Weights of a small image captioner.
Model: 64-pixel images, encoder arch resnet, encoder norm layernorm, encoder activation gelu, decoder width 128, decoder norm layernorm.
Rows from block 5 of the image encoder of a small image captioner, named by matrix and row number. Rows with one number belong to one channel. Each number is 500 + 50 x the weight over its row's rms, rounded and kept within 0 to 999. All counts start at 0. Numbers have three digits each.
After each channel's rows are labels from the 100 images, of 14976, where the channel reaches its highest value: "strongest on" is what is common among them. Only what is clearly more common there than usual is listed. The data: photos with spoken descriptions (Open Images, Localized Narratives). In brackets: how many of the 100.
# convs0: first 3x3 conv (encoder.blocks.5.convs.0.weight, 240x240x3x3, each kernel summed), inputs 0-119
# convs1: second 3x3 conv (encoder.blocks.5.convs.1.weight, 240x240x3x3, transposed, each kernel summed), outputs 0-119

convs0.132:496482500489482497504639500548476537498603533483500496466472525499492530520474482490500652480573501526448579468424514376468532537489515481493500522668569403487500565454497550500516507556506517500583446460500534499656517511443476473573436506500500399583470395497497467513402494461516486465611610500500517496545460469500501561311484500477461633538500495563543466
convs1.132:531487555509469332388534552504527469369480476558540568485462507427479543457471436452487517528587504508497542527485498534446496540604451504433393486585494489464477540482413561526491489547559499377566424485474515471508575475451550520538585536466498460533498419473557439566510479521534558588425439466345505525572538524513422429442430548528533433556520503478465420
strongest on: text has "trees" (58); text has "grass" (57); text has "ground" (27)

convs0.20:486529451507639511453412500479401573489427437529500499524492494509509416568509537634506550512604501505535522394615493509562437536491486529444500528488517504381500553480484507500450455570544492500470595479522502499415453483549492514491422408500501484511534547502520538514561546588480507500440579494497545524494488513503502503497488500493480507478499491527514451
convs1.20:433531504454429545502515434500473549467407512454421496447463511571599496482550420442480426601585515540550494523583537607504537529499487506471318457409457459388613482536430395574529451454531485522427504533499431541456489496488558452557451475523430491517573530426469510444559433557481525508464410588527539482505533560508524544489554504529476450391496500561536451
strongest on: text has "standing" (51); text has "wall" (42); text has "wearing" (34)

convs0.48:415538501498579515465351500458572455487377482513500517526523497506499532518467521618505521463457472518518471529478490441470512394499498481481500448409509623529500449507522520500444638475458483500515484545436510500458458502551468373522439459500503606483516454486487532497627529591460591496494397465500559493485513496542496577566487500456481570478500499458504547
convs1.48:479499495419484500565513539568537434569532622469484435448532488464639532553440490413560484469569541455514520527456390479450519512477456489502407470475487435426496591502574431588399450488455414460503509450460479561424464456513542497485505503522471487512576536484464404395415549502497532518461525520500494455523536558451461445514505455377535386469490640461575484
strongest on: text has "wall" (42); text has "woman" (26)

convs0.83:497437408500549509542370501501494469505446505486500504523496401500502378500523484486498593493574503475502449516609500536520497546508502457435500536522435504430500498503492595500517459503452483500519525489526531501507432486466494332420564496501486451549572509516500446503497483416479510484464564532502596522532447498497500435590507500470454502493500500505494520
convs1.83:492516490546577501473492491527494689538538485538449520442486492539487371557522512538505380530543507520501481482497558492506506542493485461468525512721517522518499538482518528486472472512467491491519464290435518453604705497477503470491424458472528443488678516550518494503480503491575486493507460529496475532598478461460539480520495438495416494475477507523492488
strongest on: text has "grass" (34); text has "wearing" (31); text has "ground" (27)

convs0.131:538606421498434501495586483470571565503551493468500470526467530512509461493479495529498561512423549496507479493527481496505427511546507469447500493440393410469500282560514610500457451467528563500458590635502455500446441489528500445507422507500500544451509557495500516501485497516526485481441602539496593490513650514456500622496513500484497453558500507493493480
convs1.131:493479555555454456539508425526581454512500563437537522492479442478471495491593456540504502528516521488507506612503580517493416480524520513537472562411480512494481496479482506521493523496457567420370554584483550561441446581507532570460540558597575444511507499527567482515492475519544479434496569525488538454500445513503443578465444534489506622502450425553499542
strongest on: text has "food" (26)

convs0.52:520489606500543497527602493496561462474546592485500509509546558504543502447454525379496450432527626459485544570543483500412591546501517406361500514482595484448500600479497485500453531465531488500500420452482488489458438510503523501501586525500499450574503432488490419494582476490526487474524461457495532489529418500502500494493508500596522432510500500529508549
convs1.52:498447531599500493510467505542589514458520417497490486471487451531377531511465528589522415495509487574476577543395441499421477494433454406555521438415546441446518522501448530478514497515502516426504555530527545480493540482519519399534398500551530496562414453471491475406415538533504420475554542536458493486534493538490673512507457516489428521446464547533532527
strongest on: text has "water" (30)

convs0.33:545469462504594496504446498541489404484410475497500528475493514503500491484620516427495455429481507481502483434386507463504464529517516431434501350533489477512500526452469517500472350438423497500491527534554462500467460497593485523502504552500496533532545503496500476502529445527495590487505435650500490519491514498468500456425478500528503522490500498566488521
convs1.33:517552517510513466509444506480495683516452396510632479469588440486520401511467559684460558585541503475494541524474503498478523495492414460497564459496380542416490569518513465518492418397389425514565585459496446510535441463482507421509558434451498551505484508494532523499487445502469530506461543660500520512496378460474482511469526532501503493548478508470459504
strongest on: text has "people" (66); text has "sitting" (60); text has "standing" (52); text has "table" (45)

convs0.145:565438565504578494560364491461543462479429389502500508413480483504500401452542558413489461541491554569502545388560508528498458407497516517624497439466602501445500408541496603500476439504502481500481484513529553483520487501386503532499478496500500465339589523506525496502495497590534469502477520494502425506484411506511500529506534500510512534533503500523500526
convs1.145:514519396532520509446437499441539783457470449480480522515535531574507481421529567565501454522516537507488441386537459480450501496473517463468531459532402504480529437499523476469455510433510499469503518520425504448471504518450489485467507432593609497692572559526544493432559465495580467506410514497531451511623521498485478565465491501477495566507490514539607514
strongest on: text has "people" (65); text has "buildings" (31); text has "road" (26)

convs0.0:481472505499445496471585504486488483510514500503500490415494445500535542543572499701499622519529505450472534597480467408535445545478524532486500471399493497531500493535497482500478538551550532500463520445524535500532499498448555425543404603500500465420509439488500540499525505581534490518467470457500603527549393497499503468449472500509474512507500495529522584
convs1.0:522494470555516487506501537517660540480482448473537526585478421456472502507500500456480566505543521547525490463491496463399550395441485432491496474461599504439572468533554467506501543489394512444505481550496521441445548518540498495507506465480416389458584542524519484513496497446544543501475472526580509537549553478506530551522488583529424445435538455470444515
strongest on: text has "water" (25); text has "black" (25)

convs0.233:506582516509559490486548494495444522489328484514500532485503442512536575469481488616498632515598500508485463564571511532553645498483514485434501471440604540597498458523532424500581507507497492500504506637506453509571421497532606528550432430500495431662478485506491467491532508514475455493545401466500584545525474497492502485569470500497500389504500503537504512
convs1.233:500471537500504536534593497500565506540628630555571450441512387500520422501488488437564480496431449494498526483423550569481468574437489479569531433500515518507457530500399492557460500493477545500478470347438500501538503547509515494495434467594527572422483443591435476566500541466471559454481451541512521503426489537479559595535566521471500487522327499424447475
strongest on: text has "holding" (39)

convs0.223:523517540495431511488510498517486459472441532492500454444508466517506543534568508598500397507494470541484435362484492403479617614470489585587500474516734389511500446473538422500493432527513495500430490548479372500548485499610468515496698556499500526439506449503487548515507506502462452513449525496499473514506484501492496435592438500455471474502500498564493485
convs1.223:564524457576479433506469525485462447549521476451505518434553584570512561493533470445440387391463488422532577507438566499463570491542492484495370528480469496511502437484523481484472598504486535447490494448501510504572582496379495580509517501475532515540508517466490469487482643505538467498599451452522504480513508530480464494567490471521497456463478510524453521
strongest on: text has "trees" (54); text has "road" (43); text has "buildings" (35)

convs0.57:531519526495494493496517513512584421466472550502500491560486382510484537593515502511503717492525539500543454491518465521481521530509507447516500469414390406492500548488505530500509568464516516500495490604595509509414534486498467456467616450501500544533514562500514498504603508432506505462645339581501528498545332499496498508439556500519494466486500509516444430
convs1.57:510485522484465500490511538510507575488514539505509467534522495476527465525509462490491499449511437503482460471427454537463495509569499517481531493467533501500543528551477598709519494540550487468502500437387552511486524535494546452516464492515546506497515405569375480432563534500529466470449586547454517437500442525425542567539509441507512494425472465454496631
strongest on: text has "holding" (36)

convs0.29:453505605500525494493483497481516403490550493548500487490556491512453431511437491670501509473486474534492567588519478516490552390489486564491500519557589499485500441469515452500451511467479461500504490378639451500503566498494497494483464715501500643636502450499503466504501519445512468520459557468506551472417469496485500422412505500500492510451500500472490666
convs1.29:443479548530457502512468489494534401508474526536495567521491458480521441513506394453513476476372488451618512585486353382483483501488514516341504498489513455535542548502508565464531439495469490539414436540458500492539514525513504379517497575583427410493512500431455447494476501519494461470554415497511506500445575598518521504514466580615495505624573505484547517
strongest on: text has "wearing" (33); text has "woman" (31); text has "black" (26)

convs0.93:555425533498388501464547503478565289449501430500500503442401546500480475390425494613500426466452529521476651420358472576525516505503480468493502409417531519517502481492486497500504535448464498500473562576619466500548522500501530542509515483500500505368500516494502532501565502483507432509365484372500503448467581509510500519565479500506562536517506500443504533
convs1.93:484478467475553453527429453534516387550467442482511459514426529501544659471468530464606539498562558390563583405413459508446522478533569464421520496533483486477512483454521499496442502571556532495498510516554514503501535504470563521520433525425507557508528507525443532495560504517520536482415524479481502465530434500574561479474609451627542449474548515473499562
strongest on: text has "wearing" (35); text has "woman" (26)

convs0.236:437468487479451498518477499520496407428339475508500504493485477518511495443551536553522357471499539496548551451422516518516507451506509476445498450539429602666499439508542539504472455508528491500501596587518430514423493488495506475516545417495496558535507578506515525496622504562464665512557610570500444504448504509485499445451536500461550510477500495472493471
convs1.236:437472499366546461495500481519478447442561512481448491537385440500522539541442489488540498470480482447519561332472357549458460525477449492485472419569490623580517451444468486460524416487403481456397591573521514518497506436538557507514483429549537588472445521487436472521525534521507579460412513525514470499514496530494427589522486519466471471491559409513496594
strongest on: text has "sky" (49)

convs0.64:517436438505391480483605512508405542512508515500500468479517468528498469533496493514498544506466511510499460595568500485513465433517495481452500525575474520500500675432510449500410391485552525500490478430487499498437539496536539534499468364504501477553502332484500552501461506447517436499515545497500590540561489485531500375539500500517495504449500500610475475
convs1.64:516480453516545418450655548500543496546507521468470466543486482516496438537547485484442515463536548471495495453567521493404487550520487434502460433678494509520500492493514487481523481451440518530488499537481457550607572425546479484463492476519387439556545562473469570510539499524535481399535501459512498537475528468490487448508527403492436564601503463491429474
strongest on: text has "grass" (39)

convs0.142:466460334498553494505504525509520500522527398533500492465521446497479413570497498481507600538485446521509458610287464455450474458480518475489500421461504430564498574483530510500507568641477467500555494450460431500451506504387479533464502512501499480701487530515496458519410458400485443490384597442511527491512537480440501476407505500515495513487501496531513392
convs1.142:471471551540433486511517493538461477457462445428428533462443547474470476508443476530469571525524519573496467461530489534496534476506484573553485500470493451615563551454461448572535520503532537460476476448498443435549503484481412477596461493480554477442451462492492411517496501456410500476480442513534459502529542582562523450537514504551495522572532479507446744
strongest on: text has "smiling" (25)

convs0.169:481533492501560494509556500491502579474418511505500557518514456500499452420552532484501697459440457506496501519558505518452394466530506457477499506499383570299500604502480513500546396530476545501516469458548440500465477501492494556492556567500500508575517497497505537505478491540581468518463458509500386492504409509522500487634507500559537486437500500520496407
convs1.169:406496459452390614423549516542446429563468382481464510468557525486506582491384485495502398476612498498461438476460563505602507466511456489529442518517478435489523578561487529414421534499541457495632520453526530546550517489491506393505524394508456485483547457555495492514529520438456465593531512436427476496552459547456525461455508606506532534520541521518538506
strongest on: text has "standing" (47)

convs0.45:523576568497630502520582499501509504493468411500500486436503506491503455556483501512500467474576465485507515499463476459530434532502495436441499486563419563489500483501503381500476538402444509500488585524481390500490537509559506485481568477500496492374500384497502517504712518546469549486480556493504553469494373501479500384694500500511492556451499497426500421
convs1.45:474522502410479560477520461491453483505521499506635462444550419481526533487514479453456493509511439412586539537630413559474501474493561484484448482466546472595493661515565512506491543450531513496479531574609518471432547520539455510496424499499488564525416529459509449508569519537509566467500548517407607472481523498531514486507572438443592547452412575550496467
strongest on: text has "wall" (42)

convs0.53:495433521498538494473489494493351523511610397504500444569486578495456531590455505462501381502452557512540584330440486607557470521467494451516502463533555596570500467477522461500462447533511508500475518616490470500396534500445455485491550524499510608423477474458500499501424491547501491510484471445494487504490478517490495490580496500473447474496505500393508445
convs1.53:526473559473475420488460521490455469561532489522615426415484518508435554496441425443448426543441530439536495472428538575583595331581514528508500506508457620638414459463406589446475488473518514507533545593491419539575557591408648536474580541471516527525502561475454479445476496454503534530586539484521502506516473484383524443466489492451451529429404487523477486
strongest on: text has "sky" (82); text has "trees" (72); text has "grass" (30)

convs0.159:478418539489419501477540508481507473549506464503500523507459396498514557569511503429498562474503498489493473422580463454502473427566495550495491532562490436510501500512499509500478499534481501500553574510592494489579562490641461394503559443499500484459617426457505491504429470543539544510510478512498532493574528533511501579497444500506502497466500500507474472
convs1.159:434450525552490533417674470473349550577548522511536488540551458435463509488475488530417510425472462476522471513594529461508497454533452533468474525618616460469495533454483414466606451502479559522496497417510417501446573490465517453481577511533425400463462484541475519496629390410540438492576523503493571507494543534568546443647491549432508500578491536503536552
strongest on: text has "grass" (41); text has "ground" (25)

convs0.36:415411462500538506489579516491466674571483532512500444572467419500506585516507505551500565466506527488486606480579484482531524632503489497399488444530440578533500563484468518501498509538494490500492532524433533498423476504393474568495534426500500432554485483531518517500541493534483416503436481514500472538419499496521500551511514500472457463456500500547500471
convs1.36:416542486544451526563506595515605447526482405535607590515487392615435544506491453525512503521504493465571401460430536528467580471524545424439603577465529473501604537534430591536528592513559517550573478486513516543489492508528538437534440396494500511494497533481563517600462552394520491508566512538474450432508487542482445518408456488481485565480485400552503475
strongest on: text has "standing" (55); text has "people" (50); text has "holding" (36); text has "sitting" (33)

convs0.144:548382446499406503504426501499625546511470469484500449525493489500535500565470497613497497516564463460480533474496461525488472537462525424388500523593490486483500575428476539500501671576563486500467444468500572500373361481500553603494498512500498486566525488509500485501527491472513490498495461424498589611533661492496500504556485500445468470434504506500529539
convs1.144:472466482420517437487471497508555501689452539430521518475543423523645500502455572533533515465539515523518457508567401446457619400476502550550518401519486419447526534537473581532514456500428489492508447360510551472520464452505492502487396416589580517436589502494462502590509438507504546593485440463562430568517611554543727455479457508428515525582525486465480499
strongest on: text has "standing" (52)