Rows from block 5 of the text decoder of a small image captioner, named by matrix and row number. Rows with one number belong to one neuron. Each number is 500 + 50 x the weight over its row's rms, rounded and kept within 0 to 999. All counts start at 0. Numbers have three digits each. After the name is the row's rms in percent of the matrix's.
Before each neuron's rows are labels from the 100 texts, of 14976, where the neuron reaches its highest value: "tokens" is the input token at the peak. Only what is clearly more common there than usual is listed. The data: photos with spoken descriptions (Open Images, Localized Narratives).
# fc1: MLP up (decoder.blocks.5.mlp.fc1.weight, 512x128), inputs 64-95
# fc2: MLP down (decoder.blocks.5.mlp.fc2.weight, 128x512, transposed), outputs 64-95

tokens: "see"; "."; "this"; ","
fc1.441 103:466500500453450417500500500549513378500560530500534500500574500500441500590500450548420500500457
fc2.441 109:566448419500500648420500521525462486390489447482500500500500538476472420500356500504440500500539

tokens: "an"; "a"; "we"
fc1.385 094:500500500377500490500599500587487500460500427500500500511505500500438500475480500500500500500500
fc2.385 089:411500497500520410482500500500502500500500598500532500500593594500526535500500500567526500500481

tokens: "who"
fc1.388 099:500628508500500561500500500500500500500500500500500500518431500500500485500500500500500525515526
fc2.388 090:500392500562500500500500500500500500530500485500431498519385500500554500500530541431605648364500

tokens: "we"; "see"; "table"
fc1.210 106:549476500500500500571642433371502427493479500517497500463500500457505591487500500500500473500422
fc2.210 100:467508500500550500410449500485500500467598460500494544500627464500538386485500500500500592500551

tokens: "green"; "things"; "item"
fc1.498 111:500500500434500489511500441571500540369500500500498500500500584467500621525500396386618541500408
fc2.498 104:495500497500608500500500536500490529500483500549392463624421647500559500459500500500500500538512

tokens: "see"; "image"; "guitar"
fc1.47 098:500476500500500500500581500500481500503500570500500500500500526500500500408500500500549567500560
fc2.47 087:510504500502579500428500628526554364504372500436500500500306500500500500500500431500500500426500

tokens: "we"; "in"
fc1.339 062:500500420500459500616561500587500500500500500584500500590500500500500557500487500359500359500500
fc2.339 065:565500537541500593500416437500500500500500372500551496500650500500543500500533562576500500409471

tokens: "an"
fc1.394 098:494500500642500645535395522494497500429614500500527500500474500500444500404601500315500492483500
fc2.394 109:564491500546500500521428468546377500266621500500500527413500428443500464500500500471493500500544

tokens: "are"; "many"
fc1.439 106:570500500591467500500500500464472533500505458494418500577449488500423572500473500510500500482500
fc2.439 128:549407482441532500500471515471427500554421500544500632500552476588500534500508500500537500420485

tokens: "black"
fc1.21 097:500500624461493465578406500500516529500545497411500498500500500500458430500466520478457500500500
fc2.21 095:500662486500500500563500448455500500500500646500500500655500579500500421430484489500500500500508

tokens: "there"; "black"
fc1.289 101:423500529494470500435345500500477485500500569453621500504500412613500500500500459500457412500559
fc2.289 107:503500652428500500509512500500500500517419497510577500656338500500601500500603473500498504500500

tokens: "see"
fc1.389 112:500457500500500500500500477543582446622500525643542500500500426471509500500518506522500488611477
fc2.389 112:653413500500526440500652500466500500500566500500500530539655506486488508500500479500500495637500

tokens: "few"; "see"; "2"; "black"
fc1.87 100:500500500500485500513399500500500500501518500500500475500546424500496431500500447576476500496416
fc2.87 090:470568500500547529500575474500500410648500500448500445500461500500443523500491500416581447545500

tokens: "there"; "which"
fc1.239 087:450431500567500642499545392425383475636572500512411500495500500500500500567500500500500500500500
fc2.239 089:530491505391500425534456605554500500500514500500500579500500500500500500500500500500456500463500

tokens: "who"; "which"; "wall"
fc1.278 074:500424435500500457500500500500487527482500500501500500500500503564500520365493521593453439632569
fc2.278 069:500500500693476474500538435500500500500500625465489500500500500500500500503500420500500500500481

tokens: ","; "."
fc1.375 087:500500475518542500398655500500500500500555500590500556500500512437487500430497428444500336399475
fc2.375 090:500500516574500500544500500486385500500500500445475500500500500445500500422500511500500500500500

tokens: "there"; "are"
fc1.252 102:500500525500500647500454500605390500500500502519500453605500560444498500460519500504424494500508
fc2.252 104:427500468515500500500500564580500506524500500399500500500464557500500500676553500500500500526554

tokens: "who"; ","; "table"
fc1.349 096:500444500500567431500483500587500511500500500451448500556500449518500500507500499480619381645500
fc2.349 085:443497463586417500500500500474500500427500500500500500500443582618487385500568500500474500500500

tokens: "on"; "a"; ","; "about"
fc1.190 110:550439500524500534490496509500500500500500453500460500500500500506570435500368500500458500470500
fc2.190 100:428518541500500506500556483500540500583507500459539498500407396500500508500448557500557500421659

tokens: "we"; "white"; "in"; "brown"
fc1.415 091:500500349455500403500500525532500500500541540500500554455500497532500595409458576500442500461500
fc2.415 096:500434500678500539430500500499387500506497500535533423500615500500500571500500497500484572500478

tokens: "few"; "two"; "three"
fc1.367 115:684500475500499467500500486500613500568477500500500558500412391574597500500500500500500500670500
fc2.367 118:501500500479500500536500531444500500421569500483500500500500500500607465381500479529478500556500

tokens: "on"; "dry"
fc1.164 115:401664500500601500523395407482455500454620500500502500500465500572413510500583594515565500517373
fc2.164 111:403611489448500441500500500390500500465500500519516541500559500572483500499448623500462490447568

tokens: "we"
fc1.163 102:493528500536500500583494500564423562500500500439500500500499411500577505431500512372508443566500
fc2.163 105:500500572390434562525500733525500500561465481472500500500500500500500513523504584500500500381554

tokens: ","; "."; "people"; "grassy"
fc1.244 106:475466500500500570448500428457503522500580500580615500483480500493500500590592500621503500442402
fc2.244 095:500449541432577500532490500470500492437500398500419500576500500500552500500579500592435512500434

tokens: "who"; "we"; "t"
fc1.9 113:500500500500500500513452500500682424478500505500500563500495500500500500500509500352500427588500
fc2.9 108:500500500500556461483432500500500500384500391500500439395500500330565500500468494567679524500479

tokens: "man"; "person"; "bottle"
fc1.155 093:500477500500506405510500500500500527500559495517500501615500444500500547494652500493450500500500
fc2.155 099:544500478478500453554618447455496467607500500392487500604436500500500607617568500388339496411479

tokens: "two"; "wine"; "beer"; "four"
fc1.414 089:500500500500500500595500363500500500578500500500500500500500576500393633500500500500591500428500
fc2.414 101:547500585561475500500500487500500500500465404500500500579500396500478500500563537443500500500500

tokens: "outside"; "inside"; "inner"; "."
fc1.27 108:500500602500513500500652500500550461535500500500500500503490500500495559478500500500500590480500
fc2.27 094:500500500500500531477563500500453538500500502568500484500500459500448500500500500500568586500500

tokens: "black"; "blue"; "white"
fc1.472 115:466576472500449500500500472500500547500558500539500500500500430616540432500500500500500500456547
fc2.472 133:500416436478500500420500520500418550469452500498500500445547406500500600527571500472552500500484

tokens: "there"; "with"
fc1.283 108:498500348500494607513570456500540519602500552500500500500501589360500500500546674500500487500474
fc2.283 104:500482500500540579500462476468500459500500500500500498500500397500568500500628500515500500500500

tokens: "few"; "couple"; "there"; "number"
fc1.65 097:500500406500500557500500500431574500500500500443500427500388417500500500414601471524500461500500
fc2.65 099:500500578500582396500500500455507500361604390440500500500334500500500500500500500566529500486500

tokens: "see"
fc1.198 115:486474381479460452583500500500524429510500547386506485500370456500501500448500500500434409500531
fc2.198 102:310538500376500500496500500488500409491500500435500500349500415454500500514500500500500500500500

tokens: "two"; "four"; "three"; "of"
fc1.160 089:500500500504500500589500571500497500500533570500500673493425500500443500500500408484537500401500
fc2.160 079:500450386500500500500500595500610455572500500432540500500500553500500500500500500500500500500500

tokens: "observe"
fc1.251 097:500500542500500582500500529394450500500500539492500525419500468433500399500610474500582500500498
fc2.251 101:500582500468500438532500470500541500500500395500585527497626524422523500500500471619500500536500

tokens: "."; "facing"
fc1.69 090:500550500500500500514500500444500500500585500500500501417515500500500500471500500673433500500500
fc2.69 091:500500500500500599633500486524363500500500500398500500409506500500538500565500500569500500500430

tokens: "written"
fc1.260 092:500579414424485491598500500500441500426540500500425450500500510500387513500486500500514491558500
fc2.260 098:500460495500473429516500500500500582500500500500500501556500492635518617585500500500578500500500

tokens: "we"; "to"; "she"
fc1.79 092:475581596617500500572635596500418500490500500500500500573494500500500543500432500410500537540500
fc2.79 089:488500582500500562500489502541500369473528530500557457549500500500500500587487569500500500412542

tokens: "cup"; "saucer"; "left"; "spoons"
fc1.107 102:500632500400500500500500504500500500500500500513500500500500500528500604578500500626500500500567
fc2.107 100:429508500635500600533500489468462580500419561500431500500500500474626500561500500500409444500473

tokens: "."; "<end>"; "black"
fc1.109 095:500500500500467438500472508506500500495500500500378522494500500583542500500454500500500500500500
fc2.109 115:498500441500478483461500587500379500388500500434500566577409500470419513500520469543446451619507

tokens: "see"; "glass"; "and"
fc1.357 092:500500500538500482504500500469494541466424500483452500500482500500550500500668610500500348449500
fc2.357 091:652500398361500500500450504481534500615500500431500500478471500461500500500500509500527521535584

tokens: "two"
fc1.212 081:627588311520500589500500503467500506601493500500544500500464500500452582500500445464500500500500
fc2.212 086:468500500500608500500500500509500500500629500500470500500524500500376555500500500570500500536500

tokens: "on"; "to"; "the"
fc1.52 107:500341475500384500453500452500500452500500519500509500500470431500438507500500500491514521390420
fc2.52 106:541516477500458500504454500500521500466500522622354500500500588500602474481437516500500500520540

tokens: "few"; "water"; "some"
fc1.444 098:515500603500457535481500516468500500570579451500466500547500500500500500491595531500545563559500
fc2.444 095:450596594500618500519467554500500500481500500500500500500478500500500508511500536510480608599500

tokens: "."
fc1.148 099:500508500403500503546500500583458515470424500476620452461492500480452500575530500505527481500500
fc2.148 089:527450484500500514410500572500503562500510500536500500500500500500500488500500500477500500597500

tokens: "man"; "people"; "bottle"
fc1.411 103:500500500541500500500500526550572500500500460500506476500500500500500500488500491500397403500500
fc2.411 108:500500500500500500427616503443500500500500558500522500459500500500500500500483606583462551500500

tokens: "we"
fc1.450 116:488500396500500547418500579500608500588520554500544419421562500465500500500500490500500500500473
fc2.450 116:633500500427500555558500500500367520432500494500543462500480500500502500704500500500408500480552

tokens: "there"; "objects"
fc1.186 112:500521410424500547511500500466500548439532491490456458500384447579500500500444526500500500454550
fc2.186 106:500500563600500500473442463618482500392500500474500500500500500465461482478386500500494407500421

tokens: "outside"; "this"; "behind"
fc1.321 123:500500500500417500483500500475566608489500500500525536640518458500500500497500481563548481500485
fc2.321 115:500416496542550602500501500514494500616472500500595421500443500500500509500523500454634500485500

tokens: ","; "mic"; "tent"; "bridge"
fc1.437 090:500311500500400500500500500500496500500484500476500500601500452464500559597566500454343500462577
fc2.437 089:500579579500500500500500500401500500500440533500500500500500500500500500366443500349500500474500

tokens: "items"; "and"
fc1.467 094:500500596500500477500500463450503500500509500517594401500525500425500619528586479500529500624500
fc2.467 079:500500500500500466500500500469500525381469500454500500612498523500500470500500500500332390553497

tokens: "who"; "some"; "there"; "corner"
fc1.214 104:462500500500583500480500568500500448500497655500500500500506500579582506500452500500512500555500
fc2.214 104:506500500500504500502500446413500402500422427500389561500500500501379500500500523500562500500476

tokens: "black"; "blue"; "red"
fc1.91 095:478500522504500428625500589571500500500514564615500517424500500542500500500500418494424501503433
fc2.91 088:509500493553500500523433500500500500563418500500522500648500438601500446500500528500437500572630

tokens: "we"
fc1.319 087:422525500500500460500566464522500447500500500500500407514576588500465593564500500500500327465500
fc2.319 097:500500575500500500422500415500500414431423500500541500500500524500547491620519500500500500500500

tokens: "see"; "and"; "on"
fc1.306 094:566500361525320511584550481549500436468500607500500523500500502494324471504500500500500514500500
fc2.306 086:500422500500522500500500527417500500545500500440418394470500500500500500439377500497500500500556

tokens: "two"; "are"; "three"
fc1.248 092:500607509481500439500480464435500582590500555540500500522441500500521463500448500500500436571500
fc2.248 102:648433454603500500500500453553553570520531500500500505670500500500500494481641618446593500500422

tokens: "on"; "a"; "this"
fc1.70 096:442381500576543500500500433500500575530500500500500488532500500447500500500390500500440570500500
fc2.70 108:500562589342429514503500537500460397515483500473466500510500500602427500606500500500503500506530